Weights of a small model that answers yes/no questions on an image's attributes: batches of 128.
Rows from block 2 of the image encoder of a small model that answers yes/no questions on an image's attributes, named by matrix and row number. Rows with one number belong to one neuron. Each number is 128 + 24 x the weight over its row's rms, rounded and kept within 0 to 255. All counts start at 0. Numbers have three digits each. After the name is the row's rms in percent of the matrix's.
Before each neuron's rows are labels from the 100 images, of 14976, where the neuron reaches its largest size: "strongest on" is what is common among them. Only what is clearly more common there than usual is listed. The data: telescope images of galaxies (Galaxy Zoo DECaLS). In brackets: how many of the 100, against the usual share in percent.
# u: gMLP up (value half) (encoder.blocks.2.mixer.u.weight, 768x384), inputs 192-287
# v: gMLP up (gate half) (encoder.blocks.2.mixer.v.weight, 768x384), inputs 192-287
# out: gMLP down (encoder.blocks.2.mixer.out.weight, 384x768, transposed), outputs 192-287

strongest on: roundness: in between (67 vs 33.9)
u.484 100:158120132099156123161107146161090172144138120119070109115112138082100170142129113127118129153131112109150128200137091113061115111145108112115136116111119105112132163125138128109151131119139149161147078131148151149147156140171113132110129125164120151093162105089078129120158151155137073137
v.484 104:088173098158085126120133162129083119084164077142143119126131133109161114115116108118142173131112114138101134164120139147113134095112087139118122113136135137110116109142134118130114120143078132112133136123118182180143149114143174138127075134166102120131115105156147114148152124155145129156
out.484 135:122121139103138139147121124154156146125156152108108089104111135110134128128107129125118156109152108127156143115120121106128121136206128109131176114141113119104172126146115150141155099054116145121172110101111123160131071117152117131170128163135109099143123142175090076108144146119134133128

strongest on: edge-on disk: no (64 vs 24.7); spiral arms: yes (55 vs 18.8); bulge size: small (39 vs 7.2)
u.0 107:118120094077112088108098136128133116107113161107110098158176127148095165115142120125141088200143111176137092164072113155114140136157115144105118131156157141123116144137123145129100114072139125163147131142120101130117109111180124152146130164130129138126136108113142141080131159105130128091
v.0 104:107094127139100158148129075150118126125140142134140127116121090166149113155165113135111149139142098102094127158190119151153122121135162135094120088110128133117097069200143157156120128123142141144155152149125103129066101142138137138113169129114140110158169109130136138144118098136113137116
out.0 068:123115093184135107145150133138145138166170114142143163127134124122146100113122125104151072073106127079087155122151100118152109098131106114132085154123141150114153156148138105146164102138135130121126137086157135181124134130101133128126149153134137146162144194132087116145114128144176105108

strongest on: edge-on disk: no (51 vs 24.7)
u.544 104:103152128155101104125176133098127157097090107117147113102133142132139109116095128118136141120129120101139120145096143120142135118115093103116132117133143175154152156125136110138151145100113108121138122080108099110138105139142136130137112212132120121137139153128092124116126164113155125146
v.544 092:116131150116103151154156113134136100142142138117194143102165186113130171144117090175073117161134159128107132134130113136143107129074131128079136113120125134135145131125142171133130123153124127119165154107150140088108106137117152158132102129156112193147161120149091109154148171153152128146
out.544 104:104104152118140134143076104099139134169109120127139141131102103092129108107104135121107095117148153131109110142118124119131111150110142149141063139084113128161130101130119134110100103153139086113135079148116201177148149158141098175083136163149126086142100105088175076123136152165088158104

strongest on: bar: no (30 vs 12.9)
u.741 094:109169160150115165156107171130141143134124127146155159141114129100158118127133153161113121122121134062140129153116153138145189124115139139137118109109149151150085113075188127156168115151156107127110163180117139119106106149135148145122125135127118135095123069089104164140122143162096126133
v.741 102:142116129142168145154086103107121113136117099116130107133095112116120143133133128126125126083138142122134106125123153117143139088120143147174168169149122157111167131125087117128158118113084167099153103107081142140120124120123129122111112105096130133114111081105174121148111095194111125105
out.741 092:088105142152082089098130104125123111152141106145152130136149156150123127138131120125133124132117109144117121120121126094126099130158126110116184120124140113126088145106108175152133123142108120123129112104113102145085117110120096155150111126154143159120067115135179146078104215143152123093

strongest on: bar: no (32 vs 12.9)
u.644 100:108114161133074085128148184177123122095108132145116128148153095097095066134089130110140125111136122160138095143121107134121088141121136126117083160113087156078149104060117163126114151130128118097118132163124144110114150129107122193137099063071092134120133158187153115135097114163109104142
v.644 092:130125129126142126123119107126142166170144155144120142127146144134180190159190114119104126095100125123131127120153103116112150116103156154136115129118163109118104141127146101136137146109173124118124160120096151133111153085137132129129105163146128127121110119121121159101106159117177132117
out.644 100:100125089095139120142154163159100128151162109108123131125163123123147106137167107136161140114159094107142130107173098144128107145173091069147131151136158115123090139132081110114174089082126148090137153088150068114115106132129099151134159143161167115141161131120123098141132134106122145150

strongest on: roundness: in between (64 vs 33.9)
u.171 099:127128131115101149151120129107110145126117186105136088115136068089119129128125119098119102140123160113109141146134099121141113118148158164155143132099158093139088183105110109076092166140128151149133143112151129137131114126151117111166157135155127136127111114136105124154143140116110131088
v.171 102:136126122087096111160130121103119080156113134153135134118109112100145164131116129079121114110150143127111194118101152149133143141126156092112141121098114096149153145125148168143137153093120112132145137104136135143167170139127126137140136073113126057104130128144102149122093181139091099110
out.171 131:107163228111102128141160082114089106152170071110139101138113137132127115145132115138159169168116139159118152107144169138166114142135128134172154166103112116110089142145120058137150102114083178117095153137126123131112102115120120163117095155103152119084122136129132106104127137137147122147

strongest on: roundness: in between (71 vs 33.9)
u.283 103:092104094119101154127106106140112119104113175135092152125106181108079131139142136125134119115166119117120131146120151132121101132120137127161120079153120137082112128125142164151092154123148128121152153146094155103116133133140142128109142094138135160137154110104131130139145130122160131122
v.283 099:127068111125127128115119104089128105136122138127072148151130130087137108121116163146113086091069109158160105109111150164093161147167181083076171158129113085144073138160121100130149173092184094096125099126093143091099134138122102131137126130128127112131142066143137147126112146117145170125
out.283 113:196079132157153097113120123113143123127127151128130137158103129127160162122158131146143115134174087151128149149127140075069109180114175121113123158114145116110094120120148107132136104159136125109123139111152149120157091062120161098122148146098159124140119144143154113102181141152125128098

strongest on: shape: featured or disk (60 vs 30.4)
u.752 100:111145090148109151164127121116122158132096160133133130127142145129095106112114151120136113173160110112121106107102161131155128144089143147126166119097118117145115141138092132097130141132104155137099112097162097150093141143153085119106109092149125112140143118121128158086135159100132160099
v.752 097:117130157137133118121098094122109148109108097130179145115141107126136114154120136072118068162132170125164141075140145111127111083155157126161099112159122141119129146147141147110097134133141131136135095108114089131148133156147074105182131067107131140139131100105119152147128136138121171116
out.752 108:112094144156136102139123146137116162101101155158150121137121124119125124113133111106111117143131124111092135101130122121144175131146103116119135115152132170133104133098141137111130138108085146102109164095116142120106136125134165113131127122105102123129052144127126108133132099131128147152

strongest on: roundness: cigar-shaped (38 vs 8.1)
u.759 096:119155120129132122126120119127118122146139157126169108143111146110141095156164119100175116147148118158087117123128072118149095187171126179104180132149129117113086135127093096125151167105081144098117104157107113146125118108111161111123107170120137123126110100154121127134124126142116104124
v.759 097:111103124140138140113125134171106148132090137163158142119094075146086146131118106172106161105117139120113129140137143080117145135117136133166124192143153132097109166139146071108133138135132149163129128138132095150095154120104167110119166139119132140099126125152108135106082105152114124105
out.759 110:154109144140108090137096136133149108107140149146084111130124110139127159169121121085126124131131146149120117183126125104084151171125160067095167155132103147096126141100128105186119130114166109177104143080097144115144114093157088125136097093080113125144134090117128160123146156135151109099

strongest on: shape: featured or disk (73 vs 30.4); edge-on disk: no (67 vs 24.7); spiral arms: yes (54 vs 18.8)
u.182 095:125132144122108116124134151090132128134103088166156144122144157129154151137099183125111159095139142124135161094109137115138130134132142147141125159121133147206136094114102153132123091138138153166097092136167100095118168147105171104145106129081155100140124103125085094127103146172103128116
v.182 100:139126087138113080134106121127163150094120113109131050142118156153169167074112147129115118142122120099171106108154106128126120138141136178103132149141112132112119147116104117149133110140121145114151117127141139135096096144150159128112141117118143124168138129094110135124111139120140173113
out.182 072:132137100140129131115133117093142138099165125148126152151127099118131113130110135086142103111069132145158154128130102133133203120114130124103143145161136140142111155136139141144181144114158133115115128128150146163144085140095097126135163132138102142106133145110153127180128113140096160114

strongest on: shape: featured or disk (68 vs 30.4); edge-on disk: no (64 vs 24.7); spiral arms: yes (47 vs 18.8)
u.5 103:129129129134123133126143125166122126142134105113106091147127127144117163116113154132091119136150175132159137089113141138133115142126138145105105139084099143143118160125123133162102129125098139150115111112131141103135107137124130177167145148124125150081121118130154150101150148142147118098
v.5 109:152158174144121171079163150138127104132112074128156143134141134157129127125104125146132090160119146082153153102140165129127155137153156111087130161148081120163128126115135171183117168162148139135119134160115131151180122154121159112134156124121135137161115108125112102085122135144137118113
out.5 093:132120117146091109123117130131136134133157135116152179117135118103170096097128132141107109157106127113143124156118146146123113134126134132153121115133051132138158128161096152112099127083112141126113159134105092130081129130133077117135107123131145115158128114146122129125157097130116121133

strongest on: spiral arms: yes (41 vs 18.8)
u.215 101:114157150129067148121121143164119119145137111128150108128148162117094106154112101152144172117103116136124111128157079151148130113154146091143147139135099136138085180136112097158133142188077112117121105159095147146105094141111079151080166111143150157103106127118084135122119138131146144132
v.215 106:088086116102136126130157139122168123140124110133093113128124101111121050127137136165120091126111131125170148121147184115154096086149107103090120127119131110160145141116139139113119098101112101148141115150093155139089139171134133103128130151150146137124134128135143177190199126090142157073
out.215 098:106160120091092138144108113130130130125151121104143090135156079150104085132130166146121136135142116117149148149084070106103104135180145118107141166121096161125132135096128126126122169120125130157172150128159118142132110146119121116143121128125120095117158110134145137134152170109132155143

strongest on: edge-on disk: no (51 vs 24.7); spiral arms: yes (45 vs 18.8)
u.704 101:059118124148155131119145142126084086137185136079112119145149133172142128133170089122103151087127106117111141115119126094134177135125153136111081138126123159104114116120117161120108137149118134126152194172112140087181141138140097130121139161132100119149118121088092125143132105102150108142
v.704 094:085148118121156145145122105160159096133117106108097171139135145130137135108111113160158115071050135109098092115120177139113104132143126143136135104168188144084140143165149063124158162131161111129134109144129135151107146106107154115119143145123145130096130129136143137108173098069160079084
out.704 138:133158128115167149112148158154138146123090152147093120141127134159121146104104148125150139166153160144162136118107094134158135101117107153091103115158089139114140123162153094101095137141115111151178095095131106101147094113124141119129168125178163202178116103171099117148122186145092124135

strongest on: roundness: round (59 vs 20.3)
u.349 106:180154125104152128087160101135116106112136094109123144081114090156159117128198111149154161084168102107140154102173131108134051106160149149136061100109153144125161104124140183159154153133165143173119146128148160123145114126150131169108121140173115091115150150125148114129122128094125137091
v.349 101:146134167150149140139136131081160123095126142101114139137092064140119181122113105121081085125120111123133137111103137126161086147116151118104121124131139150143157098162143177160168114088107080092107153113115079129150130164149106093112129139136155111126154124088104128130102127106151128131
out.349 125:117130120160161091110079125143162153133125068117128104129139140114103144153109139190143125132182130125127113140133140163125124114094134103139115136117067126109080124128082129129154133136139144121101160147132135135156126096133116137169164105169083122121151104099126129121118127175142096113

strongest on: roundness: in between (60 vs 33.9)
u.176 095:083123137139095158116077128151165130151130147141106105119123091087147103141193120149132118133125081140126113147120164098115111133127101114121127098121150127142155140113102129126133130143152086135095128121136102117136120143114124160134162144105119081083187138180110121110160159125120177136
v.176 097:111127088129171173102147170154088143121137156153182125132132114089113124135033158142112107179101110099140127129130133146121127123144131154116131101134157138119120124135110150148133062114123125129139136117109124127083129126105128137106150111157130148130166122165160118103115140126142125099
out.176 114:152128104127141138133140116131143142139098155119129113170114115156114102098117157133164158137138139114136130157099147100125172093080129137148117118162116119144126121099134130123140109119123133145122154153141139141079146146127096109160135111142093117131111122138133136108137094138129080116

strongest on: roundness: cigar-shaped (41 vs 8.1)
u.440 096:116080096157143107165139156146131150192133079114122170132135152110121117133196150135154109150107134132093156106132088131091112138121115120149156109101137132150109140110123128142130135136155079146127102098102173161131139081103141126168089085163171105069137080092110125169147099136107135126
v.440 101:118139132106138161132145133118097111109143123145154127079104090086130159104138136146110164121107208108138111129151147147147150100143098108115123131132118120135168125141155139132130146112114123121096142124172140123144146115121157100130137109139164176137115124123087146143114125158135152160
out.440 116:103149156149137119126155144119128157155105116099106120098128103127170109122050177125138140129128141158136123133134121121142085124187097169138129104195124146140112133169128119138152113108126133126100166169120111128154105103119058112168133085103112176096148127151085141162172133151124107138

strongest on: edge-on disk: no (50 vs 24.7); spiral arms: yes (40 vs 18.8)
u.236 102:130162121140091134113125113108171099184132127121138170105124130136146144146121118141125095115116176132138103157131148217110132139133102124120081072072106141146107131132149161121152163175141093111107113149166123114155106122118093124100121130118130091123092120160136132144179178130121095099
v.236 100:182154146094168098155151139113109104146134117125171091172163126100131108133115114134104141114125122100137125153143116135110178095112125134128154088077124109141083066082092070150120136118116140124146140104106127096114107160116103141141099164143127118118138159137096116088134153109131100132
out.236 091:086085106078143140139153123121126155109120136093133139066168143096133124128133108127098142177137130137165179119123109139134101122154157144147131155126085122134153134120118131138141157120093127126119149127110096157099129104126107130117136116141094151107158126093131120081108109130108084181

strongest on: roundness: cigar-shaped (25 vs 8.1)
u.145 098:141155069146078149112113148161136157145137125102137109109126105109163113118154081129168146146149184120133153135136143118147143108141128117172100187129165085148120107133107115136137128112157165103136123126123162116075165162130170149129117162159123131075083128117134111130112151100118136092
v.145 124:148137148146135141101136171128155110120129150135113086149107114153123132192150124077126147121145117147122125138157138130165138181107151126095135128117121128111100103108133109171150145134127097102127112124091133096141140155139122098092146119176140132151124113169101143113142116111130086096
out.145 106:141151149119130147152139136100126123136128089103161131116121167147124144188129155099120092133117106104141163116148143156137171132143116164136164142131134153093093075108129112096103156149149118117174145116128152141143150125157120097133128130120145130139149091115180144118120140118119159114

strongest on: roundness: in between (66 vs 33.9)
u.541 097:162195116122135130123127134104146141107136135134159127124145102099145138131112147148154108150131147099149118152171070118144128146118103123131146123120131093157140099145135176149141142137152129123143131132116135128116139195117160140141116097180144083145113104115150126093078167108112138138
v.541 106:133122131107117152125147121149147125140176128143151114119141114126123098121132098100166110110178093114138178142134086128116109110120071116133160129135138127134145155137133161140132155119099147144114170202115127183157103163145161134128152120151133118080101133124138123130098131087149131142
out.541 130:089132126115119143122166109076134160136112112118129122101137152114129138139111159145130182117108126155105138108092120131101162108125150154149140139112143112060101123149140082156156117173128119124130122109098127136130101120134122112149108130135106181128123139110134150138111101113118117143

strongest on: bulge size: moderate (26 vs 6.6)
u.253 093:142117097152118135153133074152129105123092118111161101173129102130093119079162144145127156142148137143184162158126078131130124131121166121103099108131093139112119143066151149094148083159137096104115131139161190139166145088155124155132129134120114154111119110150095122138131143128124123136
v.253 099:116134070115116155142137161130102108101151135115118196119122163113104162115137182137131121138119120082166137136139116118105122138100142119139153119169150159107173128066098163098111117119104149186092116099159129114134138095121106137154131152118119144081142113167118114110118126144135195143
out.253 089:140137102109151125103121142154070112146140154146088170154165149138185162089150123098103147117102181104081154145126134117115060117150131108112152132123175136145112162105085177163135108136101155145118128123128085102140111143107140119091155140155150136119172117128105160073166141137113119101

strongest on: spiral arms: yes (39 vs 18.8)
u.461 105:112128131120158147146074156121107128086095140149142142066105094148137111148152156157097149126120125121101120073102105132127112141181129148148123160137130176096095135087152113136166134152125144140126142122118133120177144111117151126096114136135160157153124134150066118102137125182103146118
v.461 103:089148168144124138149126123150127108173134104097101174172122097095111121159154121124110102131102138155122129181099163127127101136117091132158146087117108139116151106171142098133084144113111109149108107142136099129143161078158127123123144136154101123097107120145092116148140169131119139158
out.461 102:078166100122081159144138171107127107145171079133125116161111114116145104156140146113130105151135164112150106130108121140146128126135137123103133108154100149132102107142120123156137152081154104138134091143137127137107131106093150099103133124095105138121104099113185158132119143155140169137

strongest on: shape: featured or disk (61 vs 30.4); edge-on disk: no (59 vs 24.7); spiral arms: yes (53 vs 18.8)
u.226 096:099148133150130107131113138136155131124135099094120127119082115120156132091138135109144142168151120133141088109113170141119147113173133089116150147159145152108085149127093116126143088119157136129116132129140141151121102115116139132120142092101147137141110102125137100125078101098099137136
v.226 101:144131129055122137116089129101154127085116131109127158176099185154143146131129105119131110112116117149119152129124164163153128108143122144091118157148142158098139097082084140100148117157099134130117126104112180100149106180106142135127104136144133120128148167133133154102118130141102120089
out.226 059:158100108126111145099158091104120136117160138180122074126142154122096156101142153100128111099126114144123128137127166120120129125121114138119154154124093115127155083145143117148149124083117133124081140093126150120126095115101125104116162136117118131147130116105116130211129150097101146115

strongest on: edge-on disk: yes (29 vs 5.2); roundness: cigar-shaped (25 vs 8.1)
u.568 102:122185121128165122169111151133130140124116146120091146142128122130090147114134136114128129112172142097139102128108095137105111132118114106123131136136075118093097110108119116154104095054162095106102104095112153083096102153156114130074128168105117137149117163080107112096163104123162147145
v.568 102:162104124145159185156107125098148128134091134159153122138114162103100118093124079107175093132167168099157121142071107107142130103154107147149086112109118117128163127150132111152137126174104148132139127111156130113132128136157104146137086124159149156122125149114139125121134129122121125126
out.568 126:144149128134090115170145104073159098125157112135151104112143089114142170145117136118135147119156136167125118113133141126128132156152121146174107087102131081109082135085100131098177097049095161112135149123144157100083154126112132134098139194147128136144078121133180096091145113107126114162

strongest on: edge-on disk: no (55 vs 24.7); spiral arms: yes (46 vs 18.8)
u.645 099:096076149123142133127144086127170149098099136121145116151125112144095167175180132184143095122184143090089132142177089148117124167099067128135124118157141141144141150079150151127112087090158123133121162091108103131123114123111138153112133139150167141146135106098098123136088160130133102140
v.645 102:134114111157110108117114181111122103164132099107113133104090142163150129150157186131089135108138165094140167129120130134128082161113113102128181154085135136152144104157073151141139131103114133121094157140166151130132126169105120136125115089139149151145102106134090093142135183166126136143
out.645 109:155138084096108155092094124119153142103150143095076103121130112159147103141139121126132085099062141109140151130124134118135135130138104141106089122112129106100126133158118130155099135173113163123116181183088136121104143111142134140149129141110127116128140131083131111107117118184091152128

strongest on: roundness: in between (60 vs 33.9)
u.661 096:107096126118118140152095140160133118133123153106125126129129133099114143164144147120110093127133108132153150102127143097144090134149144108163100130131142113141128133114117124075157125120121113112115090121124174140106125151063091142132091122135100120136136073129102094091140167086112118108
v.661 096:097138101160123170092142116141142112152155153068103109120144145105144116109116154105122143121144118124130108096109135125081137128158141108124099110106135149107101126107143128093149146112116124125142127143178121109097137149188089117121140094141145124118092127114125142130147108142157093125
out.661 106:171111107128122083138135121141142121124120061108165084163160125124122099128160094107051144138159139157157161149152100110125157106086141123139100115159122150150127136161124120128135149145105164144155121140095157147126091128184093146100184134102123152135143126112103100119132121050100116083

strongest on: roundness: in between (62 vs 33.9)
u.343 099:131146157144114133107103122127102070146094111130102071074106119101158128156182112129122067142147112130123131115120125136138148106112147157087129050162106128096114111130131126165128155146120137160118146148153111113092080166123140097126094152123124118138137097186160052107102140130152113103
v.343 098:111144109127159105105080153125163092123161148134140135150151139146141120114146136127109138075100140177118104135157138092117109151115141126162118115119153100194115147155144100083098140154141127089117097146136129127083106124098126145132130144091113129093115104104124164120152113121155132166
out.343 137:143123154138156079147159137142103121120150108094123181119158176112131166120115096140103179147163119121170111145139081101118156150110134116105090143155120150111145121090124151141147128099117165124126169113148090148158159150129163105084075107082132117130133125117188148110102105180176151141

strongest on: edge-on disk: no (51 vs 24.7); spiral arms: yes (44 vs 18.8)
u.614 102:132152148095121110096148057128144158137163099130100180130142158133087139114121101126110121118096117148156113141128105125167148128154173131154095106122099125158088072129100102107105113121109106119110141181186146154143154161120099163151127136126108132094134122150163151118121162111143127114
v.614 098:094119139122139092130117159124108144118144094125131146169144152123093127112086149138165141108105175153147117096152160154089130154112103115142121108108113101149110113155134120151113112126122108121166167185143112130160102132159133098141080110150137123125145055137116105143122104108123127099
out.614 091:141117114148110136142140143095110144167120144136124142134124167121137134170094148179162111128110103117179138134149112172175130138171132163161131128138109115144118131113157167095150088150115171137130069102124106127114161113122153137082061112189117125171154147147128130113121146123162168117

strongest on: edge-on disk: yes (25 vs 5.2); roundness: cigar-shaped (25 vs 8.1)
u.61 101:128134135136119170088111150133130101124130151148133089106117131121115138112133144096125137145151158134151155169110121132132124113090138135103102140118200125098160096114101193150111134130160148119082142068117147168128106096105139127172109134148152151117147184146129134131180123094181110148
v.61 096:140135128112116083140171108127110087104131185147109122150150091129126147135149138108102122123121117104133141118139119145095091139150135114108104131115093126104105107144201120155092133102159117100128156147120154116160136101088112112098133148122173150158137151109125114128115167140160116133
out.61 103:120105104127092145121130156148109141084137166143144111129095062129139110127118082141124151123107122148081143189093133140155134163143122156146153134140142115112114136135119123127148113131123151140150172151107133113145152121131181102138105143139098103168127131149117154129109110111121159167

strongest on: bar: no (30 vs 12.9)
u.193 105:139164103101162116127126145102163152127123104111156170146125138109120099116158094126150142125097105105146139128147133143145135119158122118132132142147178114106083096131140151130117128113150123167143094130141138111110129113143083104137110155118111098103114122106111164155136090119133110151
v.193 096:146187154117102114119130140112142105102131129121150152136157115112119134157127127149107125115088111096129144125098140130117115130137106154105134116132064123168121068114125100122118126133130105146127110134172099141150137105114154137066093135131150107178131123121099079107146101078123150130
out.193 077:151124141112114123111128117156123159139124106119152154120126117121116145110108162155107137173131139120155097136162150143138118175161138123131171193114119150096129149098128142149127118124096150119124122106124154116146129168119131138152182135095143140125161130130109109144099188148150115134

strongest on: shape: featured or disk (82 vs 30.4); edge-on disk: no (80 vs 24.7); spiral arms: yes (66 vs 18.8)
u.743 098:129127146121070100153133151147112103130125099117131154089168150093166135150136172166121126153168129119106134179139164139109132074134132173117139108163131141107149147124143130131156129134134139131108161158167142111119131137105117105152142129158119131081131184099104112079144113157110155162
v.743 101:158159116149116123109125142125111109162132143106138138152125115154130110148123136104108142136141116161122110110137157127094150115118117093143141127093123095150158145173117156121145128081102137133093124088081126122130122102146125078141096104086167106156116150114121145102138111095136117115
out.743 082:120107151116142121112147158173143127086113137151111049111157127148121108152161135110084123108147115142085160096167128167116118120109112132151159098149112126125163086111098113107108135125107128118162110117103128145123104104158134119125149099114123130071125097132149085117137115157150153144

strongest on: edge-on disk: yes (36 vs 5.2); roundness: cigar-shaped (25 vs 8.1)
u.152 098:154142151153120115114128113113155142145098129194099088140091168143092132124131147105136117126127126152168121146151117112138161160120113091098115128075127155092102131137109092133102130145104124086115113179096134156135090136104101119148114183112127127119142156146132125127108151125133165160
v.152 097:096148143103146172164103125126117171122101120094172185120077087146102138131139090129163137176138087140157112146132135114111124144196168082134081138158156172146123081147113147084093115146147135139139138146110143055121130152086152106126122104127122105167163177153136127141111133147163177096
out.152 066:113122132134092115134124094117140130142114095122159133187127112106155153156101136129107093108126156167136122156114109185120147103141091154120154152141114140140150172146153139172127113101143116108122119154140127131105149084100172162118169126105137099137105105127150101083082125134139108148

strongest on: roundness: round (44 vs 20.3)
u.169 104:140116161151127098130117104130117163136111140123053105145120146141149128116141106156134152104134108098152124131137145068139159122130125070109158093111134158154153143125166101145133101157126116103128181113124118110151093151157094115140087092137127125147127121169178128131135105153126136114
v.169 100:139110118142131164123152188135106097143113127134106116113073138135175113109145148108140141076120128124153107196084133118158112164100116139142142103106135143128125136121121120136112123149107128122163154116149127117104112130090116142188121104119138138109136177116107108130138117092115122105
out.169 095:150136161126130123144137135143162120149128135095160112048148147130114127168166129096150110159162109121105148175125156167116135147144120127127184155133071108121161109132120086122151147098183115123117121147121117138087108113135165125125104162139132134122125130133132116083152114127184140107

strongest on: roundness: round (54 vs 20.3)
u.127 099:131140118108105142145155126110137098155127137103114137130111133144117140129140099107135125181129131129136120144088115150126122177083121130130105151101143114144061148137142107123162131145134098144150163120106132112117150117118117129114135132170091110143149137148159146126170094132162108172
v.127 097:137120159169139097168132094113125130143105152154107098159144129132131079137121111100136143144122133117139107144065121066115144131100103132114165063142121125131106117124107141156193136154167118138105121168115127123157155099095129117104146121132162098122148087139136140149138125091112134162
out.127 094:155117133158104104159110116134118119142123112132159172121100153120093136144129175161107113143126181133119108129121147160149098124156124163115083157146127135143129101175153108084135156081108166183150096122121120115115116145119109134142113117172112094154124099135113115131133138123135137158

strongest on: roundness: cigar-shaped (27 vs 8.1)
u.401 102:150101115135128152105133112129102143140080160149108086117116131107135125114131196186126115161085125088125103100114132132133106160141139145173108106117142152124087134065129116135139113101148127127153158105138124111163120167116139112091147093109133162167175146128124127135123151160113085137
v.401 106:110117142111156111141099107118096054128149173117113122095094151155181122061171136145135139129110122117124115116116116116137174139118156128127138152155153149125164135153133151118123115178158098145102116133118133154149125121136127154132131110123129146161106151106096105088141136135133117138
out.401 104:104109124108131145150135124109121081104153127123110148103088122148110151125138145100148177138152119117144119120063134128157141143089128138184146111144185153102131170171141173116136117120078185097112169140073173111119116140159121156064113160140123174132091165122100178151159126149063146147

strongest on: roundness: round (44 vs 20.3)
u.66 098:135122112132096142120162164126173141177100107098098167119109127133148126113141132119107129147095160130141109139137144115099108125109127075146148126183111153097116151077107137109135143124102119132152098149141100136114107131167122125094113127150129093083118184135128111117123123153094090190
v.66 091:147123154146119090135112141142132146108128144070112179096138179116118162109089151136150156127082154119097101133145109096146137140098148145138131120151110103128194143103104134171140082154161117080114120124140113170098140107110141094072094124122117119127109135147109156137154128170121110153
out.66 117:106190100114160099143142142126209153125132146112132129134101133117143127135138136136163130139115057124131114173127126126128114184161151109146166121159134102125101137143111131167120136119111125110106134116078135105152158086142096099142125131125142159071150091136113178145106146113141096115

strongest on: roundness: round (42 vs 20.3)
u.610 099:138148124148110098104074162120115128161148183111115119132128117148122115115114128094129132128155141147152116136139164146139095091124149132170165129109128161148098159125131173116085106116117172111178182158148116131130090100064054169135119125137129135107070119116109134138142142091092172153
v.610 098:114146163141146119124095158181090084099114110162108122111136140117111103081155151137084131109117119137126140118157151111123138143125158154116114115088141145104135136129153149110153141156136107171171141104108141106139150147115148101110112118128149129090103155113116089140092127108140155154
out.610 104:164097112141150176099118114110116141112132135179128098143165081101150153122129159125166127150111091143132124179176165132158118168100125124138105133164117098111114097145127136111151070118149112136122156096096117092168137127131113140106105143119141095150114126149142045122132128123148136121

strongest on: roundness: cigar-shaped (27 vs 8.1)
u.668 102:108107138148181158132169131119143142145129115150124096127110132132113152135122096146094150100129126110103116105122119183150100109121121141108085115133151117139110131120123120142154099093154149122125152106103109140145121126139158158135125132135108139058076157085130119155107128118125133120
v.668 105:151122121146102130138096122142126141104131126103127178116090118129146116137085125170093146144133141108092191146147093122086140162085139161099112141082138122167187119111143164143127133142121095124138108098084099092094106115124127086131114113131128134136116182117135149118172148137136162118
out.668 133:139082135186077129133131152109126101121128153113159130144090118084128103120121127124138120150106094109147152109102180056108149103083148166144137163114166098083139137163106155144114104141141123132096135132101055109197136131134139142101112119131152105111135130134137153115114162115142127119

strongest on: roundness: cigar-shaped (26 vs 8.1); edge-on disk: yes (25 vs 5.2)
u.124 097:114139129107122161152094087098164126142122140135115152163096129097141119147153169133124154093150115183135093177145104165126163105108141142128116107128123125114103124148117109127157125131150147123111134169137138150131126129170119127142126111108098101096083106125095120116156121125118120155
v.124 101:167106116147161091132147121141125108202124182152131087129129150152132112122136092142134157122113152089137070129133143158146104137182095131125129102162123135175114100170138130159164115089100161108072108106144163142132115146134106172132121130095146159107104138155145117160156073137122093138
out.124 073:110117087173134132162145130105117107121129133147166173124069121145132145141106123143149116149110125119095143139117153221096143167174092158132117142152148128132146097135107114144150111150124154115144121147108108072148122112124116097157110145178087112147151145153133143138085147162178116158